{
  "model": "image VAE",
  "dataset": "microscope photos of single blood and bone marrow cells",
  "train_examples": 194171,
  "image_size": 48,
  "crop_scale_min": 0.5,
  "horizontal_flip": true,
  "rotation_deg": 5,
  "color_jitter": 0.2,
  "bottleneck": "kl",
  "downsampling_factor": 4,
  "encoder_arch": "swin",
  "encoder_norm": "rmsnorm",
  "encoder_norm_position": "sandwich",
  "encoder_activation": "swiglu",
  "encoder_mlp_ratio": 2.67,
  "encoder_head_dim": 16,
  "encoder_fused_qkv": false,
  "encoder_bias": "all",
  "encoder_qk_norm": false,
  "encoder_parallel_block": false,
  "encoder_inner_norm": false,
  "encoder_patch_size": [2, 2],
  "encoder_depths": [5, 5],
  "encoder_widths": [64, 128],
  "loss": "l1",
  "latent_channels": 8,
  "decoder_norm": "groupnorm",
  "decoder_activation": "gelu",
  "decoder_weight_standardization": false,
  "decoder_widths": [64, 64, 128],
  "decoder_blocks_per_level": 2,
  "decoder_block": "basic",
  "decoder_attention": false,
  "decoder_upsampling": "transposed_conv",
  "kl_weight": 0.01,
  "init": "xavier_uniform",
  "residual_init": "none",
  "optimizer": "adamw",
  "learning_rate": 0.0032,
  "beta1": 0.8,
  "beta2": 0.99,
  "eps": 1e-06,
  "max_grad_norm": 3.0,
  "adaptive_grad_clip": 0.1,
  "magnitude_pruning": 0.3,
  "max_steps": 11900,
  "batch_size": 128,
  "epochs": 7.8,
  "lr_schedule": "cosine",
  "final_lr_fraction": 0,
  "warmup_steps": 2380,
  "weight_decay": 0.1
}
Rows from block 8 of the encoder of a small image VAE, named by matrix and row number. Rows with one number belong to one neuron. Each number is 500 + 50 x the weight over its row's rms, rounded and kept within 0 to 999. All counts start at 0. Numbers have three digits each.
After each neuron's rows are labels from the 100 images, of 14976, where the neuron reaches its largest size: "peak at" is the part of the image that holds the peak. Only what is clearly more common there than usual is listed. The data: microscope photos of single blood and bone marrow cells.
# gate: MLP gate (encoder.blocks.8.mlp.gate.weight, 336x128), inputs 0-63
# fc1: MLP up (encoder.blocks.8.mlp.fc1.weight, 336x128), inputs 0-63
# fc2: MLP down (encoder.blocks.8.mlp.fc2.weight, 128x336, transposed), outputs 0-63

gate.41:500535463464500450549535500500507500454582527500500525466531541448466573568482475500500500500516547500446500500441500546500467402473427434500500500586517547500562470417500605500500523488500432
fc1.41:500500445530522516586560428485581476583500420446579500598500500558500500405500442453522611478500541500463500500500500544573534500461500433500500500455500600584500537500553627500491572548505409
fc2.41:565574478598445583456460512420498500512439390500419500452500449510452436500414507574500443432462443500551538500549500500500530470545571442618500533564500500456618484482452500550500549467554487
peak at: top centre

gate.129:500414500500533521470500526601490500500516482500449652473468557468500478500500598500473500483500480601500500640500498500529453500500481542500492451401463499579500591500539500500500424500500468
fc1.129:500500472632497470355458477510496464448552449523416632518448550423500500390500500389500564500570473581576500596553490516472500500484467457500440500500500558561500487510529483560500459404414429
fc2.129:493500469500528487547549459379473500540464475500480552500500437507561500540500500500518500476456482464583439492523615445500419500472432441428428500500500500500582500491500461500556500471668500
peak at: centre; middle left

gate.0:531500409500527500571526500458486544500490558500549500446500469563500500500450532472545419557514474599400537571464500502500538479476435458563624500463500500561500500431455568500551599529410500
fc1.0:449445421500544454518549390470500427412533500500413523500569500504441531403514500394441556559517473420467505455500510431439500435446556521517500505500505500395474500440515572437500559500500500
fc2.0:500536577558461564570430500500500528542550480531481569596500500549452514500449536536541558474425500595465500497500500500562534521478542474452416558500470516500473561532500500419500496589491477
peak at: bottom centre; centre

gate.158:466500558554470500500460500500500500474500470574500477500500477500500434500559506498593500556583500576585537578437436405461503500500581513609560520500311500423442526517408564449502561524559500
fc1.158:470507403440527589500588500456500528552500500509532404500506566412477447500500489530591500507555465575500500514489547530415427500479592392435500504471475593500500458435386506476419474500492517
fc2.158:422472411520509666500596579464475446464453487477448514474491541436560543526509547500587540500500511544500500473500614529505296515529599489454500495500474514561500459478387456538500486520537500
peak at: top left

gate.267:498499487490500652500569514460500500477518530500500619537484430426500406461500492465545500500611513465514500664500485438426500536473554448527423500509437416554500477401384568423455500477486655
fc1.267:442553490581486479419495472393499540440500500464350500541496526483565502474445500422458518394493532500500499500581500453463532489559500526500500522416475447500432481592527573500524491500500548
fc2.267:442524625467495372535406461607489500576578495508565500603500448580452510495531492500394421463543500500479544500514470475500657545471399557500500475505525437498456550537577573473593500464500500
peak at: middle right

gate.292:500470500552500464500523527508562483500500602484321467528500500500500446500433500454500500500522495500423500500500500500576503500549500500481457351541500440500477531500513520434531535500408500
fc1.292:480500500526507500407500500451530546535645500505528477585624613500500500500500394509433500500472500499555500490496500476487500494620500500500438557500454500420435496500528458500556386490551500
fc2.292:478546500594616555443500500483534572500571485557500471612396533477500484631490392479500607500500500500449486500500534504500492500500500481500588490617465468500500460500488535549494531568515504
peak at: bottom centre

gate.249:500607528564452512550486480526526489512584500500500500462500488500496594525423449433461417500542531635500500511506467527500455532409526521476446530500500500500559500527509521535482452388503447
fc1.249:434500500384500500500553454563546464500520591469500445500539500581432419565590500447437672635465500500500500426497504500444466411463500554518425497553484532435472500500453441507494475500577423
fc2.249:507500500367451537500490548490500500500429493453451487500500431501553461401444446429443623595411500458454500482502500500446500487552538500511562467405500461421391482435500601488500500547500500
peak at: middle left

gate.18:488514500500567500470582558514500501514491623464458500584484470500574500446472526500514544455498519458465612440418662500500427558582476556500573508450575500462478531500500440418405459473500515
fc1.18:540500606532480500482451526500481621500544515541549568478500595554483497584458500564538344492500500534513500583500537448500439435470521500500320500569452461551500550500521500590580471559530500
fc2.18:465561500538514460500482411583500568581500500500509500609398530543500485394486537431500611481518523500431541600550438477576545500500500549595585500498500500467474447500539500500517473500440500
peak at: middle right

gate.299:500564500500549452500535529608486427541552470477533500583547500476500500500571408511500487627438478463539530561555572575487500474439431482482514420500500599536500553514439483500477470452431588
fc1.299:556538551500500463571539459473500613407429500477550622657500442487443583457551473491500500494535447500567407442541500500500500453500518500535558471446441422471500480522500417456573422499476461
fc2.299:567591500537538536558480452500608488526600556554519583541500455543399500500537535549567418469557455607453483500523500474456463500537500463483500555500500500566421527524459461456500448453383478
peak at: top centre

gate.210:521500500446545500500536444482542359472470486500521578575468387471517462421559561390470500539565539527506478480566538500500423422484456551563500500500567500513454432531458500500422549454500354
fc1.210:423495457500455588536477500500539500527579430500500500435500494471422543671420544500481592500470547500444500470533500500500514499500500459500497505533500553570488471508443455554520500544456418
fc2.210:542559500500500450480425554444521566552508594500508597500545571500481500454458470442525374500577515543498500577500571499535589533500500500541398504500546494429500500390515432569500500430426557
peak at: middle left

gate.283:389497500452490545468518540518507546468500500500436431500519500499475474405479500461532491500510519541446500523481500437500478635448466499521470500500529571431304535488484603430500487460520645
fc1.283:482457500500495545523547519485457500500500500500500600404547500559507500549625604564500500500486505500542500500500510500480500375500532510417420419459506500547537500344508497470436524582411572
fc2.283:500500457500536500520500497500522500500524500500500500500500532541500452459590500500532542472490500500513503554404337555500592372500500490500476500435500514529500500442493371461437500500419435
peak at: centre

gate.258:578500500468540471534500479553498500606500519500610510527454460481500544353562500500500628325450510500416430500508479591500556356500422548538500442520500480512619500500475486546459581500448376
fc1.258:509410523482486500500557500470500500501437486449500500516500500573500432458500462500500500484551500318500429385439460520500500500500524550422500398500500445479500503441514500378444616550457513
fc2.258:389448494493477493612500500539474423471500438500500570500534414579403497553488514397544500522500519540408582500438570427417500694425457500466495478435506579441387500570500434535500479474500534
peak at: middle right

gate.122:500547500500500581500500557530478361560583500519491500460450489500495462500382483500563484492536456500509500581418562430474388542434560453566500450500495455606544524500421687452437521500500662
fc1.122:369489500477500500500535500500466660444524582500413565541495572491500498481500514452462458500500547500500576473500581525500470568592477584460560500445582500403426515601500442515559334500552500
fc2.122:456551589517505382477437405500500500500620523486541473579500473568500500500500399500424500506500500539500468562500427449500746500500429500500486462561543508438439502525559559500549500500508500
peak at: bottom centre

gate.218:500500391500446492437504440465500500458558500529531384404530582474421397500467500581500572500600474536585482439514547500587553500500521500576500500500472592445500458500500500460375500518529500
fc1.218:500500500500500500521500543500536649358500500570530520514516539484584518513454498547444500592500544400460520430460457500500500500521556453393554500571500395419446500616519500500500438613466547
fc2.218:491458500564423432559510376500472528500594586552541470598447582503552500599500528549500500500500464460383429621500404518576606539531500500484469500470444541547511500450497500500453500529500500
peak at: bottom centre

gate.5:395500500559458446500500500530514500372447465453513500362500500500540500500500500562500500565500525458500547456500520500534479500409490484500514500500500538494398478559519500500535500475353604
fc1.5:487500406433497500500516500468497381412500412525500369464525380500536500618500500498508500499410497427486476529500529490500500520492479485548607501495500489542574489643500500500476500500500467
fc2.5:551574461571500500441513500482456456500631442504445441500500526517530460500451501463545495408500500500577485537500544500507574426607542500488532511500472474569500500500500500617500500450604500
peak at: centre

gate.104:526500459500537427397479500446522707480540569474500500537479584446500560470500504500488515500427500436500483500500422457508431500448489500475500492438523455500412500472508422567486446451397417
fc1.104:500500500417437458466443527531450500563500500498579500561472500461511481482500500500522488404500564440468446412426477500500500500500500560548500500500551527651500500513452448500501571500433500
fc2.104:448500500500516451553555512526398398451531454555542519501528404451539434565379500509488438468535541583475545443448580500452500465500544488555572487479417500500500434500497563500506575489605519
peak at: centre

gate.192:575473553591500500463508460506538365439619504484500510421501559500506500443500466481436500583427500500517500446553500515543486379500531500469647494481500500361601444477458509501508500458567500
fc1.192:563510581488468479500544525489461642500602500520500554487500567526500476340511500500477479546466537483500515468489446469500500445551517516391525447519418416565500458395508433506555500476500424
fc2.192:496500500497500532500541549500500596553500500529487618500500501489433474500481442500463500500500447500500524440546500560469566369602413539560501537500602500500500500485470502556456554500500500
peak at: middle left

gate.187:500500515500476456500574479515500428409493565500500500578518500456500549500500500385461576500476564419500436438500566544463522500569570521533539500478550357381546500603492500461438564549478500
fc1.187:484500500530500427555500506500438591407500557546500572438500558455493430500421500498482428445456500500500437500471500500625522500473564461500500506500403553500500500391500473514533649418427586
fc2.187:420564548447499500500557566500548431452481500500500500500543555539500500460476500500435556472429454636472500500518500611516590479442500632541606500500562467500539500609493627500424500428403500
peak at: centre

gate.312:422491500628545500500500500500414500501547532500513500458500550500444500500500529628500355496510460449500500557451500478500500500500500500557500521549500520586517547551500599614500522500530561
fc1.312:477412500500500465626500476509460505480434500500500592476516464495438500399500500500477381470445495496664533500500469500443500518437520456528529560500483500574666500454500500527420500545427525
fc2.312:538500478576529496444500500470425447443366500500500511489518402473551489469522500527500523556500500524545435367452500500500453500583528500443378500500416501498536500378515482500500638500593409
peak at: middle left

gate.83:500454500523537500475470500490500409586571538488489413459472586455404500500563529459500500520426431500500500500524411500407468500500522541487500438500500500452500490393500501476500500500454500
fc1.83:429488500463523500541470500422513457500468465500551397544535446448500552441500500503510525500441460447531500525481556500500500593404500554571584500577458500500475488562471567464463498500500565
fc2.83:559433468500569500415478500500526558492500390550460560500500415462523500500567407500403441537526450551412500500557543491439454500500500500500500531476464509500564500426525500500524605489453448
peak at: middle left

gate.32:568568522414500519462461587500500500500500484547500541590366476516500544613500450500465401504492453581390500500454540500475472397646467538540492512538508474580500613456475500538535500500503500
fc1.32:500412548584500508434453534526465500500524435476452500466551523500500442359500562500536410400500467468562536523442500385493500607454500490493405500363426570465510500442500583500500500438500525
fc2.32:500560534500500500443460447546487521500560437557566494559445500525549500515482408523510552463486500496500458555500378411500500491500569500514610579500437454489546453500475650527511500476500567
peak at: centre

gate.144:500466405561500473500530500426500500500456548478434473490583531500463571500500500500409482613411516435500401431496500500485500500391500457421413444546548523598500459500534524512524552500500530
fc1.144:500500544507500329500448483529500357500500535500413527500500500592530529500437500418440548461452500383518487540514500577561506565500412581546554500490500423458520527525629509470545500500486404
fc2.144:411493500396517610530599500449493500421496523504500473427498500419500490416500500451604542500515500500500538495519605500505298525500564466500486500465500530534455456500431500500450373500488543
peak at: middle left; centre

gate.64:560465510624533500562500600500552465500533500491500548418500535464443530618541500535500485441500539603539500553530500516514445449499500508500474500501500462563500500401503412552424568500500366
fc1.64:427582510453500441516500498461500597565500436552444454386564458500517445500371500504545474623500447375570410500474459414500463570486500412434546435586500378467483509446500418480558500548500571
fc2.64:623500425587500500436531416500465452432539500500544513544500500500483500464500500558525500500536587500500442430517500556550500500500607500474401530554422500500623461465556447500500492433482449
peak at: middle left

gate.143:606590500414500548349538496500540500562610652531581500558430500519546554503500483455520403500542500561460493564545546490500482466500506500529500505575500428597529510511505560560500500515561602
fc1.143:413533430578524519500524477500439500513454500500432438488500568427528477407424500500482548400486500500500531480500528603486455500461500477501430500457500592376500509646533500500500649536400406
fc2.143:500477550527504410524500429535510516570605500502500500500500550564561480403525562442436562456461527500426484597485408574537652500500399500498562413384578562500500535524500438457534464498476507
peak at: top centre

gate.119:500500474539663500493513435500500523593540513500500569481500535536471625546630555579499500500493500500500448515493500577570500474493547500500500401500597559500524500500500500500478500500542466
fc1.119:457500586500481425500500476571525514536572541482500576623500500561513496469500500490480500500500512415476521590500500500537499500525500564606500492483553459454521443500725500500587458500500500
fc2.119:516579489522500500497520502485500500500514500488500537500500516441392485340500565500549495601500500556548500480500558432461443456500554500500500500500500603500500449500500577533500500500387483
peak at: middle left

gate.131:460465500500492539496432461542535401500569500500613575544500500470481540360439438557500625436459508508447500438551500500558469466502429577502481511507500444567534503477445500558407500479379403
fc1.131:520621529500445426500542523474460430414486500500500532467525575500581454531387502437457417584404557537557491431505534563452574500472573522460651560610444491425430500599464595541500457533500537
fc2.131:667500559548500499500437472573439500532500429429569500500500500483458512531500531566466581569511522522541500581615475481544446500518393500499500470500585463542625603453497474500532500444431531
peak at: bottom centre

gate.50:500416500500500500344499488548483440574642500523562423500443585542591500519462509503500512500500466593551537500500500459500502444500500484500556500430589609489408471474561511417500438432545500
fc1.50:500500573511501529500500483500468500470500584515500500439546545520500500500402511443500535465544500500476526500468500455500518500450500496431471519595528434500500500588486457608563416500500436
fc2.50:541643572394494500500458500500565561500604434531611500514500478467500490500490490485503462466537500501507500500443421454500559496461427469500557500476500442555400544596472593500500432500354500
peak at: middle left

gate.169:555500543546541500608500511500584705566539500521510573580520482492541521545582500500479491437574515500471511475520461500500480500500500526500597500472579500483500500500540500494534569500472520
fc1.169:529498492544464516458431488500500337500500447500404427490552500500500416439455442388480500500529548454500500506473500500426476437430461500500547432446562621498508570500542501470490552500542539
fc2.169:433500634456500523411529500500577550543526500497554500569500503500566465352462481500471500420539500535500437429500445521451462392495565512578500488342500576485400500500481500438554500500500471
peak at: bottom centre

gate.328:573464524499565500500500522537543500577598445500389423542526516542528437593596500520426590491500455500500473500549450461523494366603500544451500417565567548551553500500452500481461484542415500
fc1.328:431433564458445469500500575500446454492441581431500545486470500541452406611504597500500455500486443591500500472500447480500438500580464500544500461583500461449500535462500454417439500589569531
fc2.328:492567531500526555576484500500457551500530565442397500377458500384547445500553527532536549443446555533561430418474465561534427574460435528500475447533538539500431517529543500566447491513564592
peak at: top centre

gate.127:602478461497500470616540415500500599523500540556665481500484500478500548500520514500541629453500500500500500500566510545469560500481493513500605390500500382606500500500488449500389522500419500
fc1.127:500500533436549526539510452500464500500443459522549500387517500492485500597500396438504658587436500454466526500444562444435500487500442500536637414500500500549500486500500605472500500500467607
fc2.127:522500473606613511387524486550522393500551500537492500509523500500527500531500415597500500441500472500535482454500500445520500408500647500500332572500436533500547402500489500500500500406543500
peak at: bottom centre

gate.151:440520472444549500500500578495441559486505518509508504500508636500500500500516541566527500515489509500431517500418636575416443500553500499439500504531500500505500500503487441500500466552430443
fc1.151:550536500446502500525500500520486499500500500500571567518579555500500514500613500500500500604395540500492459422500465500500537527485500500500612500571524548500550534478500490515564500533392500
fc2.151:500511500508500566518560560500499421436461500515500500490484427500500500478500462500499494528500516593431554500500550389500497500447411502517427551480500586466390500559500504447451498436492500
peak at: top centre; centre

gate.183:500373559634562428504500511500485527546500546520410500460560500569417500543484585500500490500500500591525500500500521500500500489431479500475460500519535475500501530523523459517553423536522537
fc1.183:532453531385500475500474526478545500478500426479500499462545449500372569354435578500500377470470475461479500500500500500584494605437535500500554456469465503462500508500500580421500508500423537
fc2.183:585456500544534542397494567449430494500418375543519480469500463500500547617331442617500500500500466505514494433467500500506474406500545488500430494591431535504507500500502500564516500500562475
peak at: middle left

gate.52:500500500519481470664534484470515500449500572455500704475500497500500488536563535660471477598442545424561500500500500608500500550500500500500588501500546330559513514500562425569507503500491500
fc1.52:557500431500500498385484509520500406610491452500462339517530534461425500460527500209500560500500500542493457500521531458500492468532500526532402473500500599500522533500490523495481500500500500
fc2.52:405511491357500501500479534516552489460436602481451500513538573487475524413500524500500379573500500500500498474559535590530464500404501456543469500548513500468500503403473470500500420508445533
peak at: bottom centre; centre

gate.305:462433500422575545479513567554559413556465500444500428562500500490478401411584394610517500476449557569422500466455479500551550500500423500573387467500550500398535513559500464500468527500500500
fc1.305:488455461428500465422500478467546613500500435500500500462430500500458477516437538638500500538592408537555508480424507445414539435586500526474441610516506592496429500420500410443500468473444448
fc2.305:527443510531467497443492566518500406471546522541467500476500419414594500359360500463534439484450444540425500451500558527516474474365527425500398500442500466471500500415500500388454515417559423
peak at: top centre

gate.302:590500596500439521500500521459554378422590547535500500500448500516500471500564454454544527557445500548535598523500552500454529500447500500500452554563428545635500466386529562552535500471564500
fc1.302:479486466444541500525500523512521343413545520521548442410530454453475457582500500493517598615500534500448440507500513593452495500548521500500611425552476434576540485446558561521500500431500570
fc2.302:578542448565480490512589529471542522482542440560472500500519500500429616385500417500560481393468452500526459445521566416533469594440577456551435475477500467500543500500500565537552547500534448
peak at: bottom centre

gate.160:500424425500482500532420446500500500532500521500453488441535580553500530577500500471500545500567550543591505589582468428500500555565500552500585500470542472500428494584528431500554392431505485
fc1.160:500500460500500520500500454541449583585590559474500500474529500458500541371525523548463485419545472500467439500605446558455500555456502445500644500457533569549428447426461512567500453504365466
fc2.160:445565500554533464514500500490557599500500500449479500544577500477563565500552500566500439500437560500391521606564424609612553502463515518428485525500500500567500496500455500482444441500500500
peak at: centre

gate.118:500412500454466565514500538562500555550442500467449388445567390480560549405500462568541500462531456531548562439542500500534500500558454536468448468424571608458578598521533573406555562562444500
fc1.118:500457455500571469500500606563557436452449542500467545496545500500454527448500426495458456512500510454510593543477411585543445553562500449500616500553541424520423500504513500543500500546500551
fc2.118:512430522421461500484577557465541500492569491540476473500518602500422554469522410500500575500551465623547500601500441500480477500472413500500500454500500584439500588586458484418500529602442500
peak at: middle right

gate.24:378500442550526500438553482480480500455551523500500464478520584500500515471500447686486452594469542500561500500500530568500500500483525474500584479500551500526500468422559500500500441541500500
fc1.24:468500521500485500573491466548530296500540500511400500500458451520448495540515500555487500521500500500557518523487515500541503469502526529550639500480522517462599499425520567391500500500421538
fc2.24:462521513643478500473510484478453481500468500515443451461500436500518516500433418500533500500500479589537545416444560363452452483467563500464500565496433500500500459500506554572519540500604500
peak at: middle left

gate.287:436434500363500544500536478457549367460500501500544500569537430551500539431486392447500640578454473473500495472500500537500496520500469462571533451500556593396500464554512500454465543505500510
fc1.287:522543534614550488480458560460521555551477556537448575554500500464558503500500481424500500517595500504546487512547500511473500496530450531534396480500495561491500529455500564516516453486514642
fc2.287:473500500500544500538500520416500357500500416475501465502498504530500500500500391424513590500524500500536500415519500460484495493587500442483610500512500570506500494558500500500500486500572471
peak at: centre

gate.246:500429500434472477404427480560525579473500488507426453524500553568585521500500397467538492460588521500442513500500500500467474500455467578415487445457542585486500477500466500511490480500479500
fc1.246:500500470543416507500554555499429500389534438500500500475500500475461500639527548560581514500509500568421610599524478465464500500545446459493550430452464500463500544466571558636533467460500500
fc2.246:429571500415521536579500495565483500500464500418501445500500549548466574586585596569500463546500500500471481517564500583531500524395498398517500500457535500500549522500553500548520556572500500
peak at: top centre

gate.164:475459500330514500434537462561488396528510538500561399508493514476543491467534530367522574476491559547556558500500538533529493500482521500529550615472575555497648500500528426442500413500590457
fc1.164:479500476377555561382545457550522500522531506545556500529500500475598500493577476500556507576541500573500537516500500483478511411532560444551565563500458609500500427436500562411454444500500535
fc2.164:500497500587513542500518498437500500466416472516464431500409476423477549500415500598500569500500511539500500344500500500500463500500605500501457546588435542455462452514500551552500611500618538
peak at: top centre

gate.273:500482578481418388500517500551508518386460415535446538500444546452500427612500471595463468558500526500458461511541531545503538500500500500500556500472455477500500500500454401457549582500553440
fc1.273:500462500595464459589563431500500648553472536454500389560570500500459567500500500500559503471464513405442500489451445500554462542500435455500422466500471500568500463496520500551482500456573463
fc2.273:500529500578510518450432414500564461500500422538430508556500530463500440500458500558530546500500604500575444500428500530471637575500500593500500452468538491594588453567500434539485437500599555
peak at: top centre

gate.102:500500423615471519481500453529480500512463500546500551500500556531500548443491461471486500500500563452500552538512500575407425420541550547500322500534500526500500500437500442567381504558519419
fc1.102:439450479542500452561500500474555500434500538500500576550488534500432451487516467437458525559414473611500500500580500539419500500500473522556571538510500500430500500477398397585458534425509361
fc2.102:429500587382423450500472584500530526463464500569445415380497500500511438555500500425500500545462471454468570470413573425500454504406500500504609500543524462457427452537431504494561500500552577
peak at: middle left

gate.106:397526454447531536472539461571521490567570545525524500500500621471506542500500517500500557558464500593391527488576500543519522471469489421541612500613516695487382508540439500616500500539513434
fc1.106:545502500500500500500500500572452500552584552500500612432434500478500553500438510513538500416562500500388517500494475500434500447547463444530354547538472500595563487500461474628505463500500435
fc2.106:497500448425532525407500443500500554485500520500483308519500500500429500500452483500467523500500507500500538446526519529569578438550500500562616505519500488396500557484518520397460500623500500
peak at: top centre

gate.45:512500500427495500532489450519492582500498498500500500500500459500370500500442572440482352421500500609451500617567516447500525500427500500544550398488517500635479500551500500500500502498500603
fc1.45:500589565500546500451500492500488393473449500511448500500500413558500494500488500497523526679451496446540580464500521465455525500552500492471549477530537500459527500541500520530500451570500500
fc2.45:514500572493512500386500542532429500500464500442417468514461383500520460429565521489461442479500535464453520418465440500444515436536500578500500494448500500500431500500462554400493565574574519
peak at: middle left

gate.245:500566475541522500442534535536522552522552500456500594609549500527477545401500532572450500470500500413500466496512550461500500485470500462565526500500531423443500492500552521536549500484400500
fc1.245:523500500608526444602511532535549449464576384500442502450532488560555500530500500500500472429487500500596500442541514456471500461534500487500592542470456619500583460577523569500416458577549425
fc2.245:500472447548524500506515500445513500500500447543565476533475425490500456555500500641527457566389452434572445436500500426543433420500513539545500500500470582500500484500477433549462500444507464
peak at: middle left

gate.87:500500500570552500450500529517474443500583500500500481431466586509528447560392500500586408435538464500500529544448500500500386500500552500500540426490500409544490478540479558522500519500432511
fc1.87:526550518543500500500453461541558355592541407525596394426500500500500501500500493500500513395535449523500423532517423456500500388439516500571495361545435566559500500510458633561500575500503450
fc2.87:500508417524520500500605598500448506500424440475500500442567500430500500513500508474639495464532489500585540424469594423448281479500597460410413568447462473587541462500415466536444483500475491
peak at: middle left

gate.101:569566500437500500482479524500500433484574469466650442457500537560500500576477500500468421500470471500522500501514519363480493500518435500500514500500451414597485573510512613468515477500569510
fc1.101:670645500528509500500527461482550406462556500540500464449500660500415500546500469445512500500500500500596500523500500540500531383500493525519500500500500383592477493500505480539451466500535412
fc2.101:472500500449500491551500512475519409500430500490396435447519500500500475488527535435508500426505512488522514537488497591491485500500455500402500500375535431641627496472529347548527500452506526
peak at: bottom centre